From a checkpoint of a small multi-label audio tagger: 60.9 epochs.
Rows from block 3 of a small multi-label audio tagger, named by matrix and row number. Rows with one number within an expert belong to one neuron, the router's apart. Each number is 128 + 32 x the weight over its row's rms, rounded and kept within 0 to 255. All counts start at 0.
Before each expert's rows are labels from the 100 clips, of 14976, where the router gives the expert most weight on average: "strongest on" is what is common among them; "peak on" is the class under the peak. Only what is clearly more common there than usual is listed. The data: synthesized solo parts of chorales (CocoChorales). In brackets: how many of the 100.
# router: router (model.blocks.3.mlp.router.weight, 64x192, trained with AdamW), inputs 96-143
# up: expert up (model.blocks.3.mlp.up, 64x48x192), inputs 96-143
# down: expert down (model.blocks.3.mlp.down, 64x192x48, transposed), outputs 96-143

# expert 12
strongest on: bassoon (82); note E3 (73); note B3 (67); note A3 (64)
peak on: E3 (73)
router.12 [181 108 139 175 164 162  99 200 171  77 139  91 117  94  97  80 132 101 139 161  94 113  89 154  75  92 147 156 140  99 174 105 119 141 131 109  62 191  64 132 127 133 180 101 191 126  95 139]
up.0 [143 127 137 164 135 148  82 172  88 102 127 107 174 130 156 117 128 135 147 110 160 106 123 101  86 114  80 110 123 116 140  90 166 140  72 121 175 170  57 104 123 157 148  72  86  75 125 119]
down.0 [108  79 150 191 113 145 114 119 150  90  98  94 161 121 142 126 120  88 152 105 161 101 134 136  81 166  78 134 150 162 114  91 133 133 144 128 139 136 117 112 116 126 140  81 156 145 103 144]
up.1 [180 129 152 183 168 191  98  74 113 143 180 110  95  64 160 116 103  98 136 141 133 181 164 136 122 121 118 120 184 115 170 123  93 173 131 112 104 131 158 138  95 100 155  87 130 103 108 153]
down.1 [148 100 142 111 109 158 134 150 170  92 110 130 163 123 140 119 128  66 176 110  77  87 146 178 131 152 146  96 105 176 125  92  94 108 108  75 130 130 125 125 169 174  91 119 134 138  92 153]
up.2 [198 131 154 112 102 131 137 128  98 149  81 206 140 121 101 110 120  73 149 176 169 172 137 171 136  51 153  96 158 146  82 139 151 142 161 122 135 159 101 128 168  92 150 106 135 159  93 146]
down.2 [184 131  88 115 172 112 107 157 101 137 105 101 125 190 133 104 193  99 138 159 126 154 132 152 137  95 170 161 119 101 109 134 148  85  90  99  89 157 100 198  75 102  84 165 154  97 176 133]

# expert 4
strongest on: note C#5 (100); violin (99); note D#5 (54)
peak on: C#5 (100)
router.4 [ 92 118  95 147 172 110  65 172 172  91  94 118 124  96  86 109  74  68 162 168 163  84 112 115  93 146 168 178 165 138  87  91 146 108 134 127 109 190 132 103 165  77 135 111 115 118  88 166]
up.0 [ 99  85 159 145 113 149 144 108 100  88 128 132 176  45 103 138 130  82 137 143 122 155 145  86 135 132  83 139 106 173 153 132 163 109 141 119 111 177 120  87 111 130 133 134 174 127 118 186]
down.0 [177  83  78 153 121 137 123 168 123 133 115 127 112 131 120 145 136 110  89  91 130  77 117  62 121 176 149  72 145 113 139 114  97  92  89 122 116 101 181 117 139 130  79 115 117 129 114 166]
up.1 [125  89 124 102 141 110 154 116 129 119 115 158 154 106 188 141 113 105 177 151 146  87 146 124 191 160 142  70 128  80 134 162  90 114  71 143  91 117  72 138 136 138 149  46 131 139 139 134]
down.1 [182 148 177 115 131 133 115 139 118 102 145 166 150 145  89 147  79 113 129 140  67 144 114 118 103  79 175 163 155 115 128 121  74 128 161  69 122  84 104 126 133 127  91 154 175 105  75 120]
up.2 [145 136 116 136 131 148 112  94 140 100 143 104  85 102  57  90 147 194 127  87  61 181 179 143  81 161 121 158 150  89  68 114 135  91 129 109 139 221 133 132 130  57 174 152 138 117 142 160]
down.2 [124  81  87 131  90 161 175 112 128 139 109 107 162 138  96 144 157 152 136  62 176 156 221  92 112 106  70 142 112 100 139  84 155 108 115  64 112 141 159 101 165 111 157 177 114 197  87 143]

# expert 30
strongest on: note E3 (65); tuba (38); note A5 (31); note G5 (25)
peak on: E3 (65); A5 (31)
router.30 [115 149 134  69 193  74 101 162 124  38 184 109 150  96 136 172  96 132 147 160 123 128  98 127 124 123  96 159 131 110 122 155  70 176 124 205  97 137 105 131 161 107 137 117 165 129 169 170]
up.0 [135 139 128  66 136 117 110 145 110 162  82 109  71 142 145 100  58 111  93  82  54 208 143 109 150  76 116 169 100 139 160 167 128 121 177 143 114 123 121 102 112 104 191 125 156  71 154  71]
down.0 [ 84 181 119 135 177 114 114 167 101 129 133 128 127 113 132 133 116  90 167 147 160 102 126 154 112 135 102 189 153 118  80  46  99 153 126 145 144 196 130  89 180 119 180 123 162 161 104 123]
up.1 [154 183 145 102 144 135 158 129 151 140 110 120 104 140 190 124 141 165 132  59 137  70 162  81 114 121 137 116 117  98 148  52 111 133  73 148  95 106 142 159 159 152  87 118 118 137 161  94]
down.1 [172 146 133 110  95 175 187 169 129 166 132 160 109 128 146 170 201 121 172 138  93 142 132 125 134 143 171 132 106 185 158  93 104 144 102 167 161  70 139 131  91 166 104 118 155  88 138 162]
up.2 [111  93 136  94 119 111 157 147 152 123 190 104  47 122 255 102 139 185 133 123 133 109 115 120 138 135 138 118 170  89  83 121 146 134  92  89 139 142 187 171 124 116  87 136  99 147 168 145]
down.2 [155 131  99 152  99 160 180  94  94 108 101 168 123 181 109  77 125 162 155 135 109 176 111  97 141  90 124 147 168  60 121 108  94  90 151 187 136 132 139 110 155 120 152 110  70 109 107 148]

# expert 13
strongest on: note D#3 (58); note A4 (42); bassoon (30)
peak on: D#3 (58); A4 (42)
router.13 [124  98 167 150 165 144 123 111 160 111 125 132 165 106 157 157 128 106  67 159 137 152 100 167 145 152 113 171 132 106  97 182 117 171 144 169  88 117 157 144 108 156  96 153 181 130 111 137]
up.0 [ 82 170 116 140 125 148 145  74 133 151 136 151 145 164 115 152 149  76 149 117 183 172  79  98 110 170 138 147 164 152 118 131 115 107 164 138 130  93 154  53  45 119 160 124  90 170 124  58]
down.0 [104  53 193 181  87 114 155  71 132 130 105 108 151 144 101 111 124 176 112 137 124 127 141  88 128 162 173 101 132 109 102 108 100 128  81 170  95 118  97  92 122 121 106 125 160 164 135 201]
up.1 [157 150 155 150  95  91 107 122 102 135 131  64  41 120 103 136 143 130 169 173 102 125 158 114 143 107 104 156  80 153 119 118 103 121  94  78 145 170 172 119 161 136 158 176 110 138  85 146]
down.1 [ 89 159 134  97 135 182 118 114 160 164 114 121 181 146  82 151 113 136 191 122 151 152  85 122 135 140 107 117 108 109  77  63 178 171 142 165 207  89 158 137 113  87 137 134 206  68 125 142]
up.2 [119 118 100 169 165  97 128 104 120 131 161 128  93  97 130 164  92 212 191 104 174  87 131 104 146 113 124  91  60  80 129 146  98 121 187 180 145 121 165 122 174 123 158 136 137 121 108 133]
down.2 [148 108 138 145  93 148 108 151 154 112 111 157 102  72 150 168 114 105 158 127 124 134 108 187  89 170 164  99  58 154 169 159  81 158 101 135  48  88 145 125 146 149  85  92 132 132 118  86]

# expert 29
strongest on: clarinet (100); note G#4 (45); note E5 (30)
peak on: G#4 (40)
router.29 [144 144  74 176 175 135 171 139 163 124 152  74 126 184  78 136 114 123 111 182 156  93 185 101 118  95 169  59  94 137 130 141 125 171 106 118 127 176 134 135 109 165 163  96 186 157 167  77]
up.0 [202 146 120 177  91 131 146 103 169 109 200 145 117 173 103 125 139  47 139 133  86 141 155 170 148  94  74 132 124  63 124  88  97 113 170  67 161 159 113 134 165 124 181 176 119 122 104 138]
down.0 [156  88  88 106 169 134 160 125 122 153 128 113 182 150 119 158 183 123 164  86 129 153 137  98 105  80 150 115 144 153 176 170 113 127  61 143 140 123 135 132 105 159  75  68 187 188 119 132]
up.1 [178 135 166 135  91  78 169 143 132 167 119 125 101  93 180 125 114 121  61  90 205 126  89 201 109 126 150 101 109 114 104 159 138 119 147 123 133  74 123  59 178 115 115  92 117 141 121 129]
down.1 [173  94 166 143 124 156 105 136 122 134 124 182 136  98 145 102  97 100 127 104 149 146  84 110 123  70  80 143 123 183 193 125  82 128  77 153  91 159 121 118 101 114 153  99 167 101 115 190]
up.2 [ 39 129 165 113 115 123 124 148  71 165 151 117  77 171 136 143 131 161 200 110 131 131 148 170 108 146 130 153  87  82  14  84 143 112 173  82 120 123 111 111 118 143 131  92 172 147  76 104]
down.2 [ 90 137 109  89 149 139 123 133 102 154 113 125 146 135 100  99 147 181  96 122 117 133 118 121 136  78 198 117 142 107 105 160  81 155 172  76 160 131 163 129 107 140 140 139  98 138 151 140]

# expert 33
strongest on: trombone (99); note G#4 (70); note F#4 (62)
peak on: F#4 (57); G#4 (37)
router.33 [185 169 178 120 184 103  89  77 146  90 177 164  94 128 183 202 150 123 139 128 155  98  90 131  88 118 113  70 160  77  90 130 121 116 136  94 144  92 117 130  94 158 190 165 181 171 106 129]
up.0 [130  89 131 152 105  97 154 119 124 109  83 168 130 127 147 180  76 221  95 155 192 140 132 157 168 108 105 120 103 114 130 110 129 133 117 103 107 124 127 176 163 159 127 143 152 117 150 150]
down.0 [128 183 122  90 179  92 130 156 100 152 129 196  60 221 130 136 168 121 157 104 178 108 128 173  93 137 127 129 141  97 113  82 155 135  78  98 170 132 176 166 107  92 135 139 155 165 121  99]
up.1 [ 92 155 124 140 189 109 105 140 159 111 146  99  99 161 126 157 111 199 100 124  98 159 122 168  96 146  60 133 162 103  97  94 119 165  85 137 123  79 137 164 102 171 131 157 105 134 127 111]
down.1 [125 122  99 134  89  55 150  82 127 154 142 141 105 125 124 112 114  99 199 156 193 109 114 123 152 171 129 111 164  96 136 204 121 153 106 115 148  88  99 120 114 105 133 152 111 117 149 145]
up.2 [194 174 139 143 108 101 173 146  75  81 166 113 165  77 177 130 115  44 124 116  60 115  85 134 124 132 208 130 123  85 119 106 144 128 161  99 148  82 141  28 116 147 144 120  86 211  78 130]
down.2 [102 170 149 140 140 154  71 107 134  94 119 196 151  99 156 129 114 118  52 148 135  76 153 113 143 142 161  83 151 146 125 104 147 136 161 136 103 117 108 123 139 142 124 133 141 128 108 119]

# expert 32
strongest on: viola (100); note G#4 (52); note A#4 (46); note C5 (36)
peak on: A#4 (34)
router.32 [167 132 159 134  84 176 104  85 196 118 164 139 172  86  52 122  98  94 162 153 191 154  97 151  95 128 101 182 137 138  86 153 123 169 132 147  85  84  69 129 139 148 141 174 164 134 117 189]
up.0 [105 148 155 156 161 168 136 133  69 145 144 145 185 104  89 162 135 121 115 149 108  97 167  93 110 116 121 132 133  80 152 134 123 113 114 128 177 192 130 199 151 104 130  68 158 197 156 100]
down.0 [106 136 118 131 150  78 119 147  94 105 104 146 190 125 206 154  97 115 122 187 170 168 134  98 150 106 149 107  89  79 151 111 126 134  83 161 100 188 133 130 160 169 159 150 114 132 133 151]
up.1 [119 139 145 122 141  94 134 143 134 118  84 123 128 134 153 125 160 147  92 134 138  84 148 234 166 142 161 108 104  93  88 125 153 144 145 101 123 124 147 177 159 109 123 128 164 157 148 134]
down.1 [145 147 110 132 124 117 143 195 156 180 122 129  93 182  92 143 141 153 120  92  99 109 168 149 141 107 149  92  88  96 143 141 122 150 139 132 154  62 125 132 126 147 183 145  92 129  85 138]
up.2 [149 123  65 117 122 154 113 118 100  91 148 182  97 126 149 144 134 114  64 103 101 154 152 194 123  79  97  80 135 128 130 177  89 143 153  89  95 137 170 140  81 111 167 119 164 202 169 141]
down.2 [164 117 193  82 134 173  76 140 108 154 118 131  95  71  98 128 155 178 147 133 132 177 188 114  88 127 136 135 172 122 184 175 136 131 119 117 128 127 131 174  83 106 162 120 105 129 129 111]

# expert 58
strongest on: viola (100); note F#4 (65); note F4 (58)
peak on: F#4 (56); F4 (40)
router.58 [134 118 120  88 139 147 147  94 143  73 137 130 153 125 113 158 158  97 142 112 169 196  86 180 100 109  87 134 110  78  72 159 104 144  84 108 136 113  77 113 124 160 180 159 175 130 133 153]
up.0 [ 80  98 103 133 101 166 148 123 130 136  74 139 156 162 145 106 128 147 124 161 107 129 150  75 162 143 143 135 181 139 105 131 107 100 118 140 114 121 136 147 122  93 115  76 148  66 117 127]
down.0 [ 85 131  92 150  77 163 145 114 104 160 163 114 111 139 149 203 148  97 127 108  86 136 145  88 128 131 149 114 148  85 120  98 141 120 128  99 130 136 150 146 168 152  97 140 155 147 145 138]
up.1 [150 174 124  92 126 121 132 142  92 134 100 145 125 159 129  86 160 117 148 169 193 206 106 190 131 151 125 134 140  96  52 129 102 144 142  48 162 112  44 156 100 110 179 120 162 108 113 123]
down.1 [141 163 113 143 125 139 195 110 108 146 137 139 167 149 128 179  98  79 122  84 150 194 131 116 126 164 134  90 178 165  97 174 121 122 109  90 125 120 117  82 126 106  71  63 175 174 146 108]
up.2 [119 126 112  85  93 126 137 186  95  94  56 183 120  98 200 151 134 121 137 128  57 127 139  96 167 186 153 150  93 137 143 110 141 145 190 134 153 159 187 140 131 127 185 119  64 163 137 139]
down.2 [134 138  57 108 176 137 181 187 133 136 136 140 155 147 161 119 169 163 128  73 102  98 123 160 104 112 105  84 147 111 160 171 170 120  57 135 150 114 144 106 176 145 141 124  53  66 156  89]

# expert 60
strongest on: note G5 (100); trumpet (100); note A5 (42); note F#5 (37)
peak on: G5 (94)
router.60 [112 107 158 175 121  95 105 169 133  84 193 192  91 119 105 141 101  85 156 132 132 159  91 152 103 131 131 173 141 156  98  87 146 143 159  55 111 160 140 118 122  82 157 139 129 138 109 175]
up.0 [ 93  93 165 105 151 128 121 151  78 140 110 119 103 111 128  54 100 133 124 121 118 135 152 215 143 157 113  96  56 140  96 137 151 127 138 127 148  98 122 102 117 127 136 153 100 105 176 123]
down.0 [108 142  98 137 147 129 120  97 155 136  91 115 104 115 135 112 172 128 111  63  83 147 167 148 110 102 111 170  83 100  90 131 111  56 110  41 128 110 188 154 107 144 176 152 108 161 149 174]
up.1 [124 185 138 175 108 165 127 111  91  48 114 145 173 122 144 188 151  95 143 160 155  89 105 161 152 184 139 133 100 128 100  82  91 141 148 119  86  94 189 135  63 119  94  34 133 119 135  84]
down.1 [ 94 191 185  98 152  91 140 144 133  92 114 168 172 162  85 178 147 122 170 146 114 110 148 135  97 159 167 176 132 182 147 112 166 138 124 113  75 149  99  98 147  68 138  90 180 198  21 141]
up.2 [188  88 201 174  49 179 132  99 126 139 173 136 114 136  66 122  89 166 104 165 118 120 142 149  70 112 133 101 163  87  96 142  81 146 119  96 147 105  92  93 101 138 149 169  95 132  88 133]
down.2 [122 141 122  90 129 125  97 112 131 161 195  49 173  88 145 116 129  88 174  48 120 159  90 157 162 121 178 147 135 105 106 161 105 136  79 110  60 153 141 175 165 134 128 140 137 137 137 148]

# expert 26
strongest on: double bass (100); note C4 (37); note A#3 (35)
peak on: silence (45)
router.26 [189 124 127 132  88  69  83 121 143 118 127 163 107 130 100  64 124 127 196 147 176  82 106 166 132 132 138 106 112 153 116 117 116 173 188  93  82 102  74 107  65 101 171  58 126 150 133 140]
up.0 [133  74  93 125 196 159 150 158 138 132 155 100 125 131 149 103 135 129 123 137 188 111 131  80 170  87  57 120 161 113 125 134 177 141 163 219 107 138  51 148 137 121 140 168 108 108 135  88]
down.0 [ 96  96 146 108 121 126 167 140 120 114 131  97 123 159 152 146 141  95 122 109  92 115 148 117 154 171 155 141 146  95 145 121 205 161 110 193 186 128 134 102 128 148 108 148 138 164 107  87]
up.1 [126 135 222 161 182 191 198  86 118 129 163 152 175 170 130 100 131 107 119 164 140  80 162 111 139  89 119 156 122 101 134 136  75 107 119 184 108 127 156  95 121 152 155 123 143 140 148  95]
down.1 [123 147  90 125 123 114 126 161 150 135 154 147 102 143 100 139 151 141 147 109 136 121 116  93 107  84  87 123 175 130 113 110 122 121  55 161 145 136 170  92 141 131 162 159 117 170  66 151]
up.2 [158  88 131 133 109 125 130 116 137 125  99 111 205 157 118  97 164 185 133 152  77  92  92  64 126 172 163  54 136 170 130 117 171 123 128 141 161 192 159 146 126 112 133  69 142 121 105 131]
down.2 [171 135 135 120 135  93 128 103 137 116  91 141 171 122 104 146  92 120 133 128 175 138 117 149 121 124 121 134 122 144 161 139 176 128 114 125 100 154  67 137 148 183 121  76  89 165 145  77]

# expert 41
strongest on: note D3 (99); cello (58); note A3 (53); bassoon (42)
peak on: D3 (61); silence (30)
router.41 [155 100  94 166 110 150  95 117 150  65 167 117  88 116 156 194 159 151 165 179 180 166  95 135  69 119 129  98  82  96  88 127  84 143 129 124 111  90 132 129 102 181 188 121 146 115 150 167]
up.0 [201  86 125 139 128 156 117 130 133 137 174 132 131 173 140 127 151 144 120 193 159 149  96 139  43  82 124  90  85  96 123 116 149 132 144 133 147 117 117 127 109 158 192 152 152 134 118 134]
down.0 [128  94 142 163  32 148 169  76 193 127 143  38 146 137  91 107 118  83 165 116 129 133 169 111  83 182 112 136 185 191 114 141  87  91 136  96 131  81 131 152  89 112 135  97  84 129  78 132]
up.1 [109 121 182 147 142  82 151 127  95 119 136 122 120  95 114 126  78 133 137 133 118  91 104 165 139 136 153 205 178 136 122 178 222 165  87 134 133 162 155 132 149 145 102 150 184 121 142 155]
down.1 [166 120 161 118 106 158 137 149  94 162 100  93 129 135  86 108 180 106 147 133 148 155  72 126 102 118 156 196 123  95 151 161 119  90 199 109 136 194  96  81 165 168 131 135 151 111 132  84]
up.2 [107 105 177 123 108 201 110  72 101  85  87  55 137 134 142  86 165 177 144 184 133 133 132 162 124 139 124 165 123  93 155 141 132 107  76 156 124 160  89 113 117 126 125 138 182  69  70 110]
down.2 [112 132 114  92 176 139 136 151 127  56 104 139 164  77 139 138 110  79 100 153 137 104 150 131 156 125 130 145 115  99 141 154 139 158 160 178 140  77  94 119 154 107  38 136  71 113  81 136]

# expert 55
strongest on: note F#4 (94); trombone (61); note G4 (55); note E4 (43)
peak on: A4 (36)
router.55 [106 136 150 141 127  77 147 122 138  80 134 138 103 138 119 188 109 144 117 159 171 112  92 163  91 125 141 153 130  71  72 180 106 179 148  83  90  98 133 109  79 146 167 135 189 139 108 169]
up.0 [164 125 115 141 103 132  98 117 171  90 106 176 132 143  89 120 145  99 195 156 154 103  83 179  84 119 181 100 135 165 125  98 134 121 167 125 110 141  70 163 148 107 170 184 154 205 134 110]
down.0 [142 120  71 145 222 156  97 116 136 214 137 171 127 165 164 159 156 133 127 152 111 107 147  83 175 143 148 167 159 103 143 165 192  60 149 142 121 170 165 143 142 144 114 179  91 122 114 125]
up.1 [127 158 142 117 181  52 118 163  96  91 136  84  49  94 224 156  89 193  86 115 116 119 179 122 123 153 123 138 165 113 138 188 111 162 173 198 135  97 149 107 118  94 115  80 166  84 133 101]
down.1 [ 60 142 134 137 135  78  96 139 129 128 108  86 165  49 114 120  87  79 147  80 218  92 160 116 152 141 129 138 122 159 110 150 127 161 143 171  95  53 135 144 124  86  49 132  91  67 138 156]
up.2 [121 174 121 148 167 139 118 120 165 106 120 101 108 139 125 169 132  89  93 123 126 173 132  88 107 106 106  92 175 107 129 158  82 186 126 137 128 124 132 122  63 172 110 137 157  97  90 158]
down.2 [145 128 182 130  74  98  69  74 126  96 155  96 102 105 161  70  82  44 139 137 131 160 144 165 153 116 143 123 110 140 144 124 151 157 149 220 152  64 155  80  93 109  89 164 152  63  87 135]

# expert 18
strongest on: trumpet (100); note F5 (86); note F#5 (27)
peak on: F5 (82)
router.18 [199 110 124 130  95 163 129 140 149  70 175  92  93 170 132 140 102  82 141  62 106 164 100 144 155 149 115 135 131  92  89 148  77 149 118 127 105 106 109 172 169 122 170 101 161  99 174 142]
up.0 [153 100  51  85 140 158 168  32 152 116  71  99 158 137 169 152 100 166 108 109 164 118 134 110  89  76  82 142 119 156 130 166 115 102 116 144  75 101  98 138 173 104 122 146 114 105 105 116]
down.0 [143  99 127 104  76 123 134 164 174 129  86 144 117  92 123  38 111  89  74  90 149 157 105 153 172 113 140 112 140  93 106 165  92 143 120 162 151 132  91 149 192 114 154 166 106 120 170 137]
up.1 [112  83  79 131 180 135  91  97 151 160 128 130 185  83 108 114  83  99 185  99 126 185 115 169 168 130 159 154 172 164 142 143 110 108 128 155 130  78 139  85 123 121 122 157  82  84 106  81]
down.1 [151 129 115  86  98 130 157 109 154 143 108  80 119 118 111 120 111 148  67  73  89 114 173  99 149  89 120 110  51 110  88 185 116 154  98 108 117  81 110 168 122 115 119 180 120 165 179 118]
up.2 [ 89 120 198 163 163 148 105  89 153 143 166 109 144 144 117 170 157 101  97 124 146 162 121  83 144 114 132 132 186  88 123 123 130 149 155 158 175 131 104  75 145 138  84  78 112 122 104  92]
down.2 [113 141 108  93 109 154 133 122 166 171 106 108 129 154 172 140 127  80 128  86 182 114 144 169 120  81 170 119 157 130 111  90  91 148 115 181 146 116 115 147 165 132 154 100 145  53 142 104]

# expert 47
strongest on: tuba (100); note A#3 (100); note C4 (32); note A3 (29)
peak on: A#3 (100)
router.47 [117 163 155 137 112 104  81 157 152 117  73 143 138 148 167 158  99  89 107 151 132 139  95 195 118 130 156 149 102 123  79 136 141 198 114 136 108 133 111 156 106 175 159 142 198 176 176 105]
up.0 [123 137 136 122  88 172 123  60 107 151  67 162 122 111 139 119 162  92  74  86 159 110 168 192 139 164  99 116 117 132  90 144 143 151 142 123 126  79 110 187 117  96 106 162 148 160 114  97]
down.0 [206 118 132 138 187 148 178 124 107 114  98 136 165 124 135  96 135 137  78 154 121 166 129  62 142 126  73 131 173  85 110 156 142 168 144 115 149 152  96 174 118 168  78 145 140 126 136 144]
up.1 [112 104 153  99 114 112 104 100 102 150 102 150 108 107 139 132 130 167  68  79 123 110 123 245 126 138 140 100  73 139 109 137 153 129  73 189 120 149 121 115 163 160 102 190 135 184 156 115]
down.1 [158 142 110 138 133 145  84 133 189 172  95 132 155  96 111 111  57 104  76 133 113 103 151  78 141 133 128 113 209 121  90 177 134 152 122  57 124 181 137 137 171  73  88 125 142 129 139 177]
up.2 [162 145 168 111 146 152 116 113 134 117 103 126 148 117 178 126 109  55  46 192 133 156 147 192 133  86 182 133  84  98 110 157 107 165 125 108 136 110 113 121 176 190 147 122 156 132 102 106]
down.2 [130 155  96 169  72 129  93 128 154 130 142  96 180  99 122  67 111  89 112 105 161  84 164 202 108 104 114 123 108 131 106 158  85 139  71  98 156 163 180  85 120 116 117  88 128 165 129 122]

# expert 50
strongest on: cello (100); note A#3 (66); note C4 (42); note F3 (40)
peak on: A#3 (61); F3 (29)
router.50 [162 116 145 162 105 136 113  88 171  96 170 156 194  84 100 183  89  59 148 180 159 175 133 169 109 126 100 161 162 119  78 156 147 192 176 121 155 127  86  91 139 166 123 111 145 136 152 149]
up.0 [ 96 126 167 100 127  77 164 167 135  86 117  96 146 124  75 119 134 143 176  78  86  61 169 124 165 115  79 126 169 141 138 134 147 133 106 147  86 160 112  88 169 102 125 130 115 149 114 148]
down.0 [136 136 103 140 135 181 134  93 163  98  81 135 127 115 105  82 167 183  91 162 151 120 134 146 136 160 132 131 102  83  84 190 129 108  93  60 175 116 169 191 163 146 132 164 128 175 185 185]
up.1 [117 133 143 137  88  85 155 164 124 134 161 193  73 149 105 100 115  65 125 137  88 225 100 145 102 102 104 213 191  91 162 147 161 122 109 149 119 163  94  93 119 166  74 130 111 112 128  96]
down.1 [133 122  91 116 153 122 134 162 125 105 117  59 162 143 139 176  89 127 144  96 127 183 149 144 172 133 104 152 100 126 148 116 101 146 167 170 112 116 161  72 121 105 171 102 170 148  95 135]
up.2 [146 140  96 116 129 155 138 112 115 175 105  56 153 115 137 153 166 127 116 162 109 170 107  88 145 142  77  66 163 147 159  80 139 152 130 127 124 114 132 114 149  82 131 167 186 155 156 162]
down.2 [ 92  92  99 107 124 127 130  49 151 117  58 185  92  92 112 101 128  87 138 139 162 107 135 140 180 129 196 148 122  86 139 153 103 128 103 164  68 146 125 141 122  95 134 151 115 105 105 145]

# expert 1
strongest on: note A#4 (100); trumpet (60); note C5 (59)
peak on: A#4 (100)
router.1 [172 127 150  89 122 146  85 136 139  77 156 132 157 178 128 195  70 101 145 131 119 171  92 104 143 150 131 104 121 178 145 152  61 167 160 169 129 122  99 196 150 112 156 135 186 149 134 107]
up.0 [117 140 154 112 113  87 136 128 113  88 139 106 108  66 136 193 110 156 103 172 142 145 147 117 141  98 173 123 156 146 172 154 121 133  91 140 135  79 183  91 122 165 127  45 133 105 136 145]
down.0 [158 189 133 136  80 165 105 106 133 168 177 163 118 181 107  94 118 127  88 178 133  98 143 169 130 140 119  94 200 104 129 109 146 120  44 141 156 117 111 116 109  80 104  66 136 133 140 156]
up.1 [183 158 105 125  84  97 141  97 134  99 125  79 132 131 102 113 125 165 143 155  73 107 119 167  90 105 178 120 158  69  77 142 115 128 129  77 139 123 180 130 187 127 105 148  85 109 134 137]
down.1 [ 99 159  31 174 128  84 134 168 132 108 130 122  94  87 133 125 153 133 106  99  93  83 131 121 145 117  98 163 108  64 145 103 140 130  62 129 137 155 182  97 104  81 178 182 151  90 177 130]
up.2 [146 142 127 193 135 102  76 106  95  97 121 147 217  80 117 134  98 127 117 197 145 145 104  48 110 118 175 117 181 151 172 132  87 141 122 115 118  66 102 111  54  90  59  45 120  82 144 178]
down.2 [153 152 134 118  55 137 123 152 138 134 141 112 127 118 124 107 130 168  97 139 130  89 150 151 172  99 106 104 194 121  98  95 131 150  97 111 103  57 126 164 173 109  42 146 127 146 141 149]